Weights of a small contrastive image-text model: 64-pixel images.
Rows from block 3 of the image encoder, named by matrix and row number. Rows with one number belong to one attention dimension. Each number is 128 + 32 x the weight over its row's rms, rounded and kept within 0 to 255. All counts start at 0. After the name is the row's rms in percent of the matrix's.
# v: window attention value (encoder.blocks.3.attn.v.weight, 128x128), inputs 0-127
# proj: window attention output (encoder.blocks.3.attn.proj.weight, 128x128, transposed), outputs 0-127
v.0 063 [124 125 127 113 123 112 144 116 159 139 106 189 128  84  56 235 129 125 110 122 124 112 121  59 128 124 176 169 149 144  53 128 127 128 116 128 128  40 135 143 170  93 127 128 119 127  61  94 197 147  98 151 231 126 201 127 119 123 104 106 128 128 128 160  86 126 119 129 125 127 104 116 109 129 136 215 184 123 127 149 135 122 120 128 171 140 129  96 126 128 145 112 119 109 150  83 130 127 128 130 143 129 128 127 140 120 128 113 132 129 129 128 155 128 127 149 128 115 136 136 207 123   0 138 152 127 169 120]
proj.0 041 [130 134 137 127 125 126  84 163 114 128 152 138 123 255  91   0 113 119 130 147 128 131 130 128  73 133  44 123 143 146 162 117  92  86 129 133 133 157 127 128 125 121 128 131 111 154 166 125 122 134 234 121 128 131 144  97 129 128 127 128 143 129 122 127 125  96 128 130 146 133 120  55 182 130 125 128 143 130 117 115 127  90 117 111  94 128 106 135 124  49 131 130 128 130 118  78 126 130 128 139 130 124 137 197 128 122 173 129 154 128  77 124 128 166 128 131 121 127 147 159  37 127 207 127 107 121 128 132]
v.1 142 [213 126  71 151 128 130 162 128 112 123 125 117 128 131 120 126 115  78 137 137  83 115 157 134 129 129 130  93 127 143 175 115 230 117 165 173 191 144 127 132  56  90 132  73 118 106 128  91 129 122 156 128 255  69 136 129 123  92 133 126 116 101 117 127 122 122 129  73 132 126 130 150 146 104 128 155 146 113 157 138 162 132 138 125 136 138 115 213 220 130  98 114  73  33 124 130 111 127 127 131 120 151  93 128 114  84 177 143 126 124 166 178 131 129 149 155 128 192 126 119 136 138 128 130 129 128 129 126]
proj.1 160 [ 33  86 144 128  92 159 141 124 128 138  83 125 128 124 134 123 155 128 115 128 113 138 120 140 161 126  96 127 128 127 114 126  73  83 126 130  71 130 100 129 170 169 121 149 128 159 135 128 145 147 126 107   0 132 128 119 145 125 125 127  57 204 129 166 128 139 141 135 109 127 129 133 128 215 126  96  49 128 108 132 126 143 182 135 135 140 129 147  72 119 195 128 136 206 127 123 130 115 125 113 128 131 146  90 143 121 128  79 127 131 120  73 128 141 129  93 255  70 108 123 128 141 140 134 152 150 123 159]
v.2 099 [161  93 132 157 127 131 122 136 127 157 188  98 128 114 129  42  42 149  89 133  64 130 129 129 137 106 127 109 121 125  69 166 128 126 126 102 167 142  80 125 127 122 125 120 126 150 124 212 128 136  52 128 175 157 124 140 105 133 137  97 128 117 241 103 128 153 129  92 125 127 140 104 126 152 137 177 107 128 167 124  62 128 154 127 108 138 130 127 129 156 122 131  68 153 154 118   0 169 125 116 148 126 144 133 159 131 129 115 145 128 123 128 120  99 135 197 128 126 102  86 119  97 127  45 128 179 131 128]
proj.2 111 [125 128 138  90  86 128 128 108 123  88 142 123  99 117 158 151 130  64 134 133 167 141  48 116 174 140 226 129 140 172 159 103 130 147 128 124 157 146  95 132 119 128 133 109 148  63 123 105 128 106 118 193 115 142 127 143 126 129 115 134 162 126  26 127 128 127 165 128 124 110 182 214 120  76 151 116 120  72 120 129 126 132 132 109 134 127 115 180 135 135 139 146 144 140 128 132 178 128 133 128 127 100 148 131 111  15 141 106  24 132 139 130 131 137  98 110  92 149 103 128 156 176 127 233 143 104 134 124]
v.3 085 [101  63 127 127 173 135 121 107 115  71 126  98 126 122  69 128  56 153  80 128 128 128  93 169 123 128 137 129 231 127  72 131 122 127 121 126 114 177 126 130 147 129 125 134 127 106  51 176 160 127 128 204 128 140 125 125 144 115 123 131 129 134 249 128 159 131 127 121 118 117 127  75 128 255 128 148 128 151 115 129 132 141 148 128 128 137 128 144 128 109 154 128 154 159 153  91 130 116 167  65 128 131 107 165 128 141 128 128 147 190 113 128 122 131 126 140 182 144  29  91 149  96 122 132 128  85 143 128]
proj.3 079 [127 122  42  55  44 126 126 128 158 127 102 126 128 128 140 104 130 102 223 105 128 154 148  33 113 106 107 116 130 132 128 132 133 128 116 129 128  74 174 103 130 142 129 117  99 149 129  94 147 174 139 129 104 128 127 135  44 123 133 128 149 126  23 127 151 142 131 126 186 106 160 108 127  89 159 128 152 149 131 100  70 130  55  92 127 126 126 129 126 158 125 133 130 132  98 155 142 127 115 131 126 123 204 138 111 145 138 128  90 129 128 135 134 146 103 178   0 128 158 126 129 139 117 129 115 150 175 121]
v.4 069 [138 125 198 112 114  99 120 126 130 134 155 183 141 127 126  95 129 161 189 127 123 135 129 129 128 126 138 139 117 128 144 184 129 129 122 151 128 123  95 139 130 134 128 129 132 195 166 124  55 128 128 129 140 134 128 125 122 147  53 140 129  61 128 126 149 138   0   0 156 186 127 134 128 107 112 143 100 128 133  89 127 126 122 117 127  87  75 139 129  91 109 125 125  49 145 126 132 235 127 130 145 138 165 117 125 122 104 130 128 130 131 146 128 125 125 181 113 121 151 129 127 137  97  20 123 140 125 139]
proj.4 068 [123 123 104 122 255 139 126 126 128 116 131 100 124 120 137 129  97  62  25 126 117  27 128 128 127 118 188 124 125  92 122 127 124 148 124 122 149 166 138 131 135  99 130 127 133  33 131 103 141 123  53 113 144 138 132 115 157 129 164 130 167 178 203 185 106 127 176 128 100 130 156 124 153  84 132 145  89 195 132 147 130 179 134 128 125 153 183 127 133 139 130 134 136 117 128 126 130  81 125 114  81 125 129 113 120 129 175 130  98 128 174  97 174 125 124 129 179 161 128 113  92 111 126 214 125 122 126 132]
v.5 060 [124 131 128 133 128 164 137 128 128 125 105 127 129 139 128 127 126 130 128 103 127 127 136 131 128 113 227 128 117 116 116 130  50 214 128 163  59 128 129 128 141 153  91 100 149 133 133 107 128 151 130 128 128 128 124 150 145 147 144 130 127 104  79 152 129 110 128 128 142 130 118 131 125 137 165 124 131 128 121 127 232  94 128  75 109 128 126 137 126 125 129 231 134 152 129  72 255 128 123 126 128 127 126 128 119   0 118 110 127 127 133 130 119 130 100 129 131 129 133 165 118 133 130 123 127 128  73 128]
proj.5 043 [126 105  47 122 156 128 124 135 136 133 165 128 131 128 129 146  72 127 130 143 131 125 115  95 134 130  73 125 119  60 148 150 161  95 140 128 140 128 128 125 146 128 139 126 122 137 127 171 128 128 141 129 153 130 127  98 130 129  67 104 120 129 187 127 123 136 166 102  88 153 132 122 124 129 115 129  80 126 200 129 124 120  45 110 143 126 160 129 126 128 117 128 120  64 137 119  81  88 171 121 117 132 138 130 117 255 127 128 158 174 104 128 167 129 144 147 122 152 132 130 107  97 128 113 130 143 218 127]
v.6 052 [128 127 126  39 128  45 235 142 125 129 146 187 127 190 136 127 134 144 229 149 113 126 135 104 153 129 173 122  90 126 130 127 130 127 129 152  70 130 129 107 127 129  99 128 133 131 128 120 123 150 131 119 128 122 128 226 168 113 124 139 128 128 126 127 158  88 128 130 150 125 127 120 128 156 154 128 129 110 130 126 109 116 127 128 137 126 127 127 132 131  90 156 132 125 153  38 168 127 131 139 107  72 145  98  48 100 128 127 117 130  39  95 129 127 120 127 175 130 151 129  50 236  90 116  91 128 109 148]
proj.6 048 [148  69   0 135 128 170  78 127 203 129 128 123 128 127 129 128 120 121  38 111   0 157 133  89 125 130 132 127  93 131 134 126 126 130 119 111 127 128 131 130 141  93 125 146   0 122  88 118 142 129  83 126 207 165 117  51 139 131 128 129 125 129 155 165 127 132  99 105 142 153 117 101 128  86 133 127 130 123 235 156 170 104 125  93 128 115 128 137 128 140 130 139 118 134 117 127 129 125 126 125 127 127 132 132 128 126 190 141 143 127 126 157 127 127 130 122 145 152 128 132 124  94 128 138 127 128 127 117]
v.7 101 [123 106 132 128 129 127 141 129 199 120 129 123 157 130 181 137 128 135  93 118 131 128 126 172   9  86 161 129 128 154  72 167 100 255 128 117  98 123 157 127 126 128 124  95 135 129 130 128 131 133 124 139  79 133 127 141 148 204 128 125 120 125  93 157 123 120  46  78 134 134 122 131 112 132 128 128 127 128 126  68 164 126 127 128 127 136 118 147 130 128 127 228 127 136 159 130 214 133 131 127 132 163 131 130 130  29  92 130 120 111 128 129 118 117 111 124 115 105 162 140 154 134 166 105 128  77 102 154]
proj.7 091 [103 129  97 123 188 124 125 144 128 135 133 128 128 127  86 130  46 128 128 130 130 116 121  33 204 128 177 137  89  44 185  71 119  81 141 223 141 141 142 106 139 155 125 134 132  98 124 133 126 115 143 134 140 136 131  92  95 124 137 106 156 119 190 127 127 127 218 109 123 127 132 121 120 124 127 129 100 157 120 134 125 129  78  65 128 129 115  81 129 110 127 111 133 107 129  51 104 130 143 122 109 111 153 145 121 255 111 133 130 167 126 127 130 150 126 138 121 186 164 134  87 128 128 120 139 174 140 109]
v.8 051 [127 131 128 111 116 163 121 138 120  34 107 109 137 122 122 129 165 128 129 102 167 154  75 172  59 126 133 129 128 128 128  30 140 166  77 128 128  96 116 148 112 126  96  61 128 106 115 127 128 109 110 124 128 138 115 135 124 102 167 128 128 133   0 119 128 201 138 125 128 109 157 126 123 129 133 128 146 129 155 134 134 138 178 129 127 100 125 122 127  91 154 162 167 128 128 148 159 119 133 131 128 197 113  65  81 149 130 105 144 128 128 153 132 146 132 133  73 141 114 127 160  35 127  69 145  90  90  75]
proj.8 038 [130 135 141 146 149 111 181 142 131 136 128 151  24 125 126 124 128 148 132 164 171 121 112 124 128 121  67 127 120  70 128 255 127 112 127 129 123 133 126 184 118 128 175 128 112 166 169  93 134 111 152 131 137 118 152 129 108 146 103 123 126 125 126 128 136  21  91 135 126 159 128 141 128 147 127 133 130 136  51 103 118 144   0 126 135 139 128  68 141  98 101  56 180 125  79  99 128 174 132 118 132 136 122 143 194 124 131 127 120 174 117 131 132  97  82 138 131  87 126 129 134 137 159 124 111 128 130 132]
v.9 169 [127 162  81 134 130 129 102 151 127 157 125 149 138 133 122 140 138 107 123 122 129 128  84 119 214 128 129 169 150  92 112  67 128 121 128 126 134 124 160  99 113 139 143 126 128 130 160 126 214 236 117  55 229 128 108 103 117 123 128 125 152 113 127 136 128 119 194 136  94 126 147 131 166 103 135 130 175 126 152 158 127  64  80  66 126  70 133 152  25 127  98  41 129 130 100 129 106 128 124 129  83 108 185 148 154 128 129  67  97 132 130 128 131 121 127 128 106 128 128 124 112 127 139 113 131 196 184 124]
proj.9 165 [154 129 142  77 126 124  67 128 128 130 126 126 117 129 129  95 123 125 175 139 160 103 131 175  42 127  55 123 148 151 153 144 142  96 149 104 128 155 128 133 204 108 129  77 120 176 114 143  84   0 124 128 131 126 129 128 179 129 121 131 128 128 129 136 129 101 116 183 128 139 137 129 117 128 105  91 127  86 130 125 128 126 131 168 155 105 135 142 232  97 140 178 151 130 164 128 180  94 148 145 187 175 103  74  51 126 126 184 128 125 125 126 126 104 115 130 133 133 130  97 137 130 159 134 136  83 128 127]
v.10 115 [128 126 128 159 128 128 127 101 124 125 121 128 166 166 122  72 140 136 161 121 116 138 114 146 128 122 138 172 141 123 127 116 104 180 133 124 174 139 130 127 218 214 132 230 142 134 107 106 128 128 127 129 159 111  24 142 131  53 135 132 131 126 204 129 127 137 128 159  96 106 128  92 140 152  50 128 125 119 141 199 132 131 125 109 126  96 111 160 129 124 144 133 125 170 114 127  74 132 132 128  63 134  41 125 101 114 128  48 131 176 117 118 130 235 126  88 128 160 128 161 129 125 115  93 128 124 137 117]
proj.10 138 [125 124  57  33 111 130 153 179 126 137 115 113 129 135 135 176 132 139 109  77 128 128 120 132 124 139   4 128 130 123 126 143 136  89 138 127  92  58 202 130  40 128 128  99 111 141 132 133 132 127 112 131 151 122 116  68 126 175 126 128 160  77  69 135 153 130 126 190 122 119 135 111 128  76 183 128 128 119 131  90 125 131 142 129 137 123 183 153 134 127 116  89 126 132 136 190 176 134 127 106 125 152 188 120 133 195 142 182 114 127 139 151 142  43 133 169  59 121 125 121 124 131 125  98 134 120 180 131]
v.11 067 [207 131 131 128 127 129 162 128 129 140 127 128 125 127  78 127 124  66 153  75 128  95 122 128 128 127 128 131 227 126 128 127 127 130 160 139 127 208  86 131 217 134 198 203 128 191 126  41 126 128 115 131 166 128  91 125 131 120 132 151 127 124 128 128 157 129 128 121 128 128 115  43 136 129 102 126 103 108 129 166 133 135 127   9 128 126 128 157 211  77 139 104 127 134 127 128 133 139 128 128 128 124  85 132  98 128 135  90 128 198 107 132 122 113 135 133 118 115 128  87 126 145 171 125 219 127 128 116]
proj.11 054 [ 86 127  96 126 114 127 131 139 137 130 125 128 127 123 126 127 140 119 151 128 128 139 130 124 128 127   9 124  67  72 128 129 128  90 169 163 102   8 167 150  84 135 122 102  91 126 128 155 126 103 126 111  70 128  99 125 154 131 127 125 131 119 173 136 133 128 127 127 125 117 123 128 128 128 131 128 127 133 229 127 128 128 131 241 156 128 230 127 127 156 120  70  78 127 129 179 128 128 129  82 119 131 132  98  72 215 142 122  61 149 135 127 128 136 157 129 141 129 128 179 132 150 129 128  95 144 180 151]
v.12 067 [185 149 127 114 127 135 127 129 132 120 131  78  59 100 128 132   0 137 132 139 129 127 110 123 145 116 128 130 129 121 128 127 116 105 126 128 121 136  83 135 178 128 129 110 124 128  70 137 127 150  13 136 127 160 129  86 132 128 159 121  92  69 133 135 121 129 109 128 103 128 124  95 150 128 172 129 124  74 150 128  98 126 169 104 128 132 156 125 198 122 149 108 124 120 175  97 142 212 129 127 129 129 178 119 133 126 129 128 131 135 114 203 129  73 124 188 126 128 117 106 128 127 128  20 155 129 127 178]
proj.12 045 [145 121 125 114  95 127  60 127 168 125 139 171 131  86 148 114 203 111 127 127 129  93 129 126  66 148 128 147  77 153 128 136 135 134  95 144 158 139 132 126 129 129 130 128 112  70 153 156 127 128 226 112 110 112 184 173 127 138 139 176 143 147 129 112 124 127 115  61 175 127 190 128 133 132  68 138 148 127 140 201 111 122  70 128 160 159 129 168 127 141 127 127 121 127  86 115 122  93 173 141 129 110 117 137  95  61 132 112 102 123 143  80 130 179 119 128 128 134 124 116 162 163 128 255 111 124 207 132]
v.13 057 [117 132 116 127 130 104 129 130 128 179 119 129 132 125 131 117 127 128 181 204 103 128 168 104 149 128  66 129 135 113 129  87 128 128 127  75 118 127 125 127  90  96 131 134 129 128 128  94 164 120 126 141 128 128 133 119 128 128 128 122 128 169 128 127 181 130 125 130 128 120 116 128 127 137   0 145 128 127 127 186 119 125 153 135 173 131 129 125 139 137 122 129  76 144 163 206   0  99 154 128 129 128  76 130 128 178 138 130 134 127 130 118 142 127 118 130 116  62  91  31 188 128 125 159 134 128 127 127]
proj.13 044 [129 156 131 129 110 140 168 130 115  64 127 127 115 129 129 125 129 127 128 129 127  92 127 154 112 137 146 141 170 186 162 145 103 122 128 189 132 133 128 118 132 146 127 129 132 129 134 126  82 162 106 139  80 112 128 146 165 129  75 115 128 117 131 113  77 109 128 119 142  73 120 124 144 131 151 126 204  30 171  63 125 133 133 206  88 118 110 219  93 190 119 158 135 170 127  24 154 125 118 164 128 140 127 128 132   0 128 121 134  84 127 128  90 129  65 109 142 125 123 128 109 128 127 130 116 128 130 132]
v.14 057 [128 173 137  90 128 128  94 127 195 180 129 126 129 105 130 142 104 128  67 125 137 121 123  92 125 122  56 152 127 126  20 131 109 187 123 130 129 197 144 127 128 136 116  91 128 163 135 151 128 255  71 129 107 138 125 104 108 155 188 128 138 124  95 128 128 141 136 119 129 128 145 124 127 130 133 158 128 172 233 126 125 101 129 107 103 137 126 156  95 128 128 128 114 167 123 128 129 129 125 128 131 105 155 162 127 123 128  67 170 155 127 177 122 116 132 122  83  82 132 124 128  97 165  83  86 155 123 113]
proj.14 053 [158 135 122 130 128 123 125 130 125 123 127 148 118 130 132 129 130 110 197 126 215 123 105 139 127 124 208 125 156 125 210 125 126  71 128 135 148 128 113 138 128 126 123 115 154 128 128 111 118   0 141 158 132 125 134 131 165  97 117 139 156 104 128 131 120 112 137 111 112 126 140 127 136 110 126  98 127 127  78 128 128 130 104 127 127 105 116 128 140 127 133 159 187 129 156 128 128 137 154 116 134 140  79 126  41 134  66 127  34 132 130  74 125 140 129 128 128 214 138 129 119 196 128 164 152 130 124 127]
v.15 051 [115  45  38 113 119 117 148 128 128 128 136 128 128 145  91 127 109 129 149 164 127  73 128  51 185 128 221 102 128 151 110 127 221 127 128 127 127 162 124 128 127 101  99  33 128 128 150 128 129 139 132 128 150 128 136 124 127 128 127 133 133 152 158 118 128 127 129  88 243 110 128 128 124 137 129 151 130 128 130 111 132 129 126 128 129 130 113  89 185 146  76 232  55  14 128  98 127 128 131 165 129 128 127 127 127 126 124 137 132 128 211 129 130 128 148 156 128 128 129 154 129 128 109 130 109 147 135 128]
proj.15 036 [126 132 196 136 127 128 130 128 208 121 132 127 132 123 128  86 118 128 128 100  89 196 128 129 153 146 100 139 134 126 130 124  92 129 130 209 127 168 119 107 123 126 124 163 110 126 128 128 177 128 103 132  85 140 128 131 196 119 111 127   2 162  99 125 114 125 147 127  62 135 111 127 139 143 108 128 105 127 101 149 133 132 178 128 128 128  83 190  57 126 128 125 129 206 131 106 130 125 132 136 129  95 135 129 178  83 127 138 155  37   0 108 126 135 142 127 171 128 126 128 129 129 150 179 127 130 129 104]
v.16 049 [246 138 131 153 126 124 120 129 165  68 126 112 128 113 126  88 128 134 121  16 116 137 120 118 114 100 125 128 144 133 174 115 125 129 112 129 188 127 130  95 141 111 195 126 129 127 128 136 130 152 128 152 199 122 130 108 128 121  93 119 120 130 125 165 129 126 128 126 102 130 121 128 128 128 157 206 118 114 126 215 129 130 128 122 121 124 126  97 147 113 135 128 136 129 128 147 142 168 136 123  77 136 126 149 133 117 143 113 127 145  72 133 121 107 118 143   0 128 233 124 127 133 129  22 166 130 192 122]
proj.16 032 [101 170 160 129 114 127 128 241 133 125 107 207 122  79  84 128 127 127 133 143 184 179 147 158 129 130  68 167  34 117  95 132 127 127 127 121 122 129 124 146 133 156 146 127 209  76 142 125  86  65 159 107 104 129  66 140 109 129 148 169 164 127 101 128 135 159 125 115 183 133 186 128 125  84  91  72 151 224 117 130 130  85 145 128 120  93 171 129  95 101 111 132 120 102 133 133 131 129 131  96 124 113 127 126 100 127 101 128 123 125 213 135 160 178 128 133 129 129 128 124 123 128 133 176 101 106 182 164]
v.17 172 [249 125 132  80 128 125 113 113 130 129 123 126 124 133 127 130 111 147   0 107 139  69 180 139 128 128 129 122 176 152 116 128 124  87 123  37 104 159 129  71 125  78 173 126 128 128 120 127 130 148 130 125 128 141 126  95 142 133 131 130 142 125 119 129 161 127  77 126 141 124 122 114 122 134 106 130 132 123 132 166 147 118 116  48 154 128 128 137 129  81 180 126  98 106 128 126  88 135 127 138 145 126 137 255 130 130 129 111 128 156 129 115 127 140 135 188 127 128 112  99 131 153 132 119 128 128 136 121]
proj.17 211 [ 69 154 122 127  90 119 108 129 127 124 112 120 135 130  54  38 128  81 255 126 126 136 130 129 111 119 135 117 106 112 163 121 124 149 130 221 120 123 130 127 134 129 133  95 107 127 128 128 123 103 133 121  86 125 128 232 139 117 126 129 128 191 141 129 162 145 195 124 121 123 125 127 128 143 122 125 128 131  96 103 130 118 116 169 120 128  45 188 127 156 135 159 159 128 154 131 143 110 131  86 123  94 124 102  72 168 123 133 128 105 149 125 128 194 128 129 113 159 141 128 127 152 131 139 125 142 130 137]
v.18 126 [137 130 127 107 140 117 140 126 131 117 127 154 130 127 143 107 132  85 126 128 166 184 142 129 145 112 125 120 126 122 160 185  78 226 129 136 114  96 121 129  92  55 126 181 129 113 167 119 130 127 129 100 157 144 131 129 134 129  72 129 128 164 101 150 153 130  99 115 117 131 136 130 137 255 121 130  78 114  63  59 141 136 124 112 116 159 128 177 137 109  82  87 129 148 169 143 133 130 187 129 117 123 127 168 144 133 129 162 123 100  63 128  94  95 103 114 149  26 135 100 140 131 164  98 128  78 140 133]
proj.18 117 [130 106 105 127 174 131 122 122 130 143 146 146 127  74 101 128 100 108  94 130   0  69 143  88  26  91 169 130 132  64  90 104 143 102 129 133 112 133 150  92 194 173 138 131 101  99 118 156 128 158 122 127 107 133 126 128 111 172 129 134 150  89 230  62 121 126 134 125 135 178 129 134 132  31 127 154 135 159 246 160 131 126 132 133  98 111 133 123 143 117 127 131 128 120 112  62 130 106  86 132 138 132 153 107 129 148 129 104 125 130 125 182 126 132 125 102 137 149 130 131  93 135 124 174 132 136 127 143]
v.19 122 [103 123 128 107 174 131  79 149 127 128 121 173 127 129 121 184 127 127 136 129 127 152 172 119 122 127 123 124  35 172 136 108  24 127  95 148 144   0 125 127 118 125  95 129 123 151 164 135 129 102 143 156 164 134 125 129 110 148  84 117 129 128  66 121 129  93 126 134 128 129 150 246 132 127 112 162 128 125 128  98 142 136 151 191 126 163  89  78 154 130 127 127 128 141 172 158 121 134 128 147 131 126 133 114 123 128 127 132 129   0 128 122 136 144 109 130 145  94 160 130 147 170  89 125  97 121 128 129]
proj.19 142 [144 134 174 180 136 128 132 127 116 132 196 136 126 145 128 146 106 126  12 162 113 128 116 128 112 127 255 110 159 128 131 179 153 133 127  54 128 221 118 128 127 113 145 180 176  66 129 127 127 155 129 145 142 127 151 111 128 120 142 126 129 141 133 126 113 128 130  71 128 138 141 129 136 106 127 128 167 146 110 182 169 128 104  90  80 115 130 188  83 102  74 131 167 123 130  22 113 126  99 121 117 129 118 155 160 129 129  65 136 123 140 137 129 106 127 129  91 118 126 151  76  63 111 129 130 123 128 182]
v.20 056 [130  86   0 176 139 135 124 177 127 137 128 127 125 162 128 118  74  29 125 163 128 119 124 157  84 128 127 102 128 179 126 133 137 177  96 141 128 141 128  81 219 114 129 103 132 125 218 126 147 109  99  96 167 115 138 195 129 107 125 128 142 137 128 127 128 118 189 133 136 129 130 127 139 141 128 127 121  99 123 128  85 128 125 128 113 126 137  99 110 205 125 128  95  73 128 147  17 129 159 137 125 124 116 136 144 128  69 129  99 109 140 135  92 129 128 128 133 128 117 128 127 150 186 171 120 124 213 159]
proj.20 060 [130 128 255 133  46 130 114 126 127 166 170 132 152 111  67 108 146 130 136 115 123 167 127 104 214 132 120 166 121 103 130  73 129  68 128 191 129 134 129 132 126 204 143 127 157 128 128 156 131 124 148 125  58 114 129 130 177 162 148 119 104 138 117 128 133 127 147 131 128 123 123 174 126 130  91 124 123 124 127 126 172 166 197 124 121 131  88 126 134   8 118 125 124 133 128 107 214 128 124 121 131 128 130 128 128  85 129 129 122 122 115 132 120 130 142 132 126 111 127 131 137 131 135 134 127 125 124 117]
v.21 115 [152 130  70 107 129 129 130 148 143 110  78  46 123 103 127 128  80 128 128 128 235 161  34 128 142 115  91 165 140 179 127 116 133 158 109 124 156 128 132 137 113 132 127 169  79 128 141 175 128 146 109 195 126 116  91 128 162 100 126 126  99 124 129  90 208 156  98 127 156  47 158 129 138 115 170 122 118 104 128 130 131  98 207 127  81 128 136 148 107 134 133 125 181 241 127 124 171  39 128 116 147 142 127 129  93 132 129 133 114 130 129 128 142 162 123 128 119 125 121 130 164 123 153  55 128 128 150 129]
proj.21 109 [117 127 126 141  92 127 156 129 249 131 128 215 130 107 149 166 146 143 167 122 131 147 143 137 133  99 131 102 133 100 106 100 129 131 117 115 128 113 157 132 127 130 105  69 132 212 125 128 112 129 133 146 139 132 146 147 111  88 174 187 149 115  77 133 114 128 120 132 104 183 126 128 131 139  86 106 171 184 102 119 126 140  38 142 124 127 118 114 139 141 105 135 145 102 128 144 117 255 133  69 129 116 123 133 137 141   0 144 133  94 139 126 135 109 125 128  79  89  78 137 127 159 126 132 123 110 128 109]
v.22 049 [ 55 119  81 127 131  68 150 128 168 133  83  60 128 120 138 180 121 145 226 135 129 130 143 127  81 107 178 125  82 124  17 117 112  98  46 132 135 139 163 117 150 126 121 119 138 132 127 128 133 142 122 149 159 127 126 131 128 129  88 106 129 132 113  61 255 109 138 118 129  92 131 130 111  84 115 133 107 149 134 125 140  13 146 128 168 145 125 161 128 178 127 143 128 116 141 127 128 128 136 112 168 113 130 145 123  68 128 117 121 137 136 116 128 128  43 128 129 129 114 121 145 181 113 128 120 129 127 126]
proj.22 040 [118 132 128 101 128 130 117 127 120 102 130 133 106 162  83 123 125 118 119 128 128 132 128 100 227 129 182 128 144 130 165  99  72 125 131 173 152 130 124 141 133 129 102 129 118 169 128 125 142 128 202 135 184 128 178  87 128  90 126 110 131 131 120 255  89 181 126  16 128 140 118  84 128 113 123 128 184 125 124 152 138 136 103  39 124 119  54 143  67 131 125 148 115 149 127 127 175 125 137 129 124 130 134 166 129 128  96 106 122 128 128 130 128 152 159 155 125 200 173 141 129 118 121 135 128 110  84 141]
v.23 128 [123 173 156 146 120  98 132 115 125 160 160 232 150 123 141  87 255 130 255 109 128 156 152 125 100 107 106 143 130  95 161 119 129 138 130 123 124 108 126 224 118 116 144 188 131 167 145 132 179 128 129  89 125 102 121 128 125 135 130 177 118 131 106 151  90 126 193 129 120 148 127  95 120 140 138 128 136  76 144 127 139  79 123 129 125  95 132 128 141 172  96 106  82 128 125 129 126 144 123 130 117 126  37 104 123 130 130 123 135 129 131 130 114 139 129 128  83  55 173 128 107  92 127  76 128 123 121 140]
proj.23 147 [132 120 128 125 146 146 150 125 127 122 150 122 128 141 146 180  51 127   0 145 108 128 123 153 136 129 108 126 171 141 111 128 163  82 143  98 132 135 130  85 127 122 127 128 135  71 122 105  67 128 124 127 129 139  83 101 157 185 128 128 124  37 172 116  87 126  51 128  97 151 126 124 128  95 151 133 153 123 230 140 131 128 228 124 102 121 131 131 163  92 154 117 128 124 127 137 128 128 130 138 127 158 145  68 128 111 140 128 117 134 123 176 114  71 136 116 163 129 129 128 134 116 128 127 117  97 139 147]
v.24 141 [127 129 130 142 128  88 130 132 128 128 133 127 152 124 127 133 132 147 113 125 150 141 129  43 162 136 127  12 145  87 132  87 149  59 112 127 150 138 115 148   9 100 133  94 175 128 130 157 201 100 159 128 128  76 135 127 129 129 110 133 128 177 128 139 149 143 122  82 196 119 136 154 128 124 127 231 139  88 125 127 125 111 202 137 144 125 129 120 197  50 150 127 129 135 114 127 186 135 114 100  98 127 127 136  92 128 228 130 133 129 148 144 144 176 115 155 106 128 130 102 128 128  90 122 131 126  89 116]
proj.24 155 [127 127 112 126 134 137 143 100 128 108 115 104 124 119 123 147 131 126 129 132 118 139 238 181 138 127 148 130 130 138 129 255  71 138 135 127  84 128 127 121 132 131 137 162  77 129 144  10  77 148 121 206 120 175 126 122 117  94  50 107 130 132 129 126 124 147 120 116 108 160 124 119 141 156 131  78 119 157 132 126 138  98 128 126 106  95 130 218  70 209 137 141 128 131 126 128 120 119 122 129 132 123 178 128 168  96 104 127 128 132 133 101 127 128 128 118 138 128 100 145 117 116 128 183 101 195  75 162]
v.25 094 [117 127 130 128 125 204 124 126 130 191 128 120 124 107 100 129 116 132 125 106 128 163 141 249 123 139 134 124 133 160 102 119 130 148 128  29 133  98 119  61 136  96  66 127 130   0  88 127 127 132 128 128 126  93 119  78 128  66 120 132  96 125 123 127 128 135 104 214 158 131 142 128 126 145 111 124 127 133  83 165 124 224 143 156 125 142  83  83 131 120 127 128 157 127 139 132 128 119 139 126 118 153 129 128 128 104 128 139 128 128 116 129  96 185 148 111 120 138 158 152 142 128  13 108  95 128 153 114]
proj.25 080 [128 146 155 130 131  29 128 182 162  83 127 182 116 185  76 123 141 174 134 138 123 113 129  63 102 159 111 163 130 129 103 115 124 133  74 187  79  80 153 115 117 125 140 126 133 255 135 128 122 135 159 125 190 131 154 152 113 142 122 109 134 124 118 147 154 125 114 132 127  87 122 140 156  82 120 139 185 135 112 101 125  72 130  94 136 125 121  97 128 122  82 125 183 101 127  78 124 142 110 105 135  77 126 201 149 146 127 127 218 128 124 198 135 127 125 125 100 137 102 173 124 114 184  79 125  97 131 131]
v.26 081 [ 80 151 163  54 154 126 129  77 187 126 105 131 139 137 140 123  50 130 101  99 128 119 127 129  82 126 128 126 154  81 134  93 128 127 126  92  38 210 127 125 134 123 186 167 125 124  99 148 132 173 162  72  91 142 127 137 139 203 128 129  87 136 113 148 142 119 117 131 137 127 128 109 123 163 109 126 235  40 111  62 136 126 128 133 129  84 144 153 125 119 228 128  95 169 130 132 133 113  95 127 125  70 109 200 127 102 157 153 125 129 128 127 116 136 110 128 146 119 162 128 132 123 194 126 116 119 127 140]
proj.26 077 [147 157  15 147 152 124  96 121 128 152 140  75 145 128  99 128 119 131 167 195 140 116 128 141 151 123 108 126 129  86 134 128 127 130 128 221 135  96 183  93 128 106 118  68 104 129 125 110 132  71 128 127 118 125 130 115 142  60 134 147 122 160 236 120 168 125 136 126 122 114 124  37 133 111 128 127 133 153 194 133 128   8 129 109 126 135 128 100 148 220 151 157 127  92 132 134 135 136 150 128 142 131  99  76 108 208  88 160 132 159 164 136 127 153 144 122 129 132 131 129 128 130 124 108 128 136 140 115]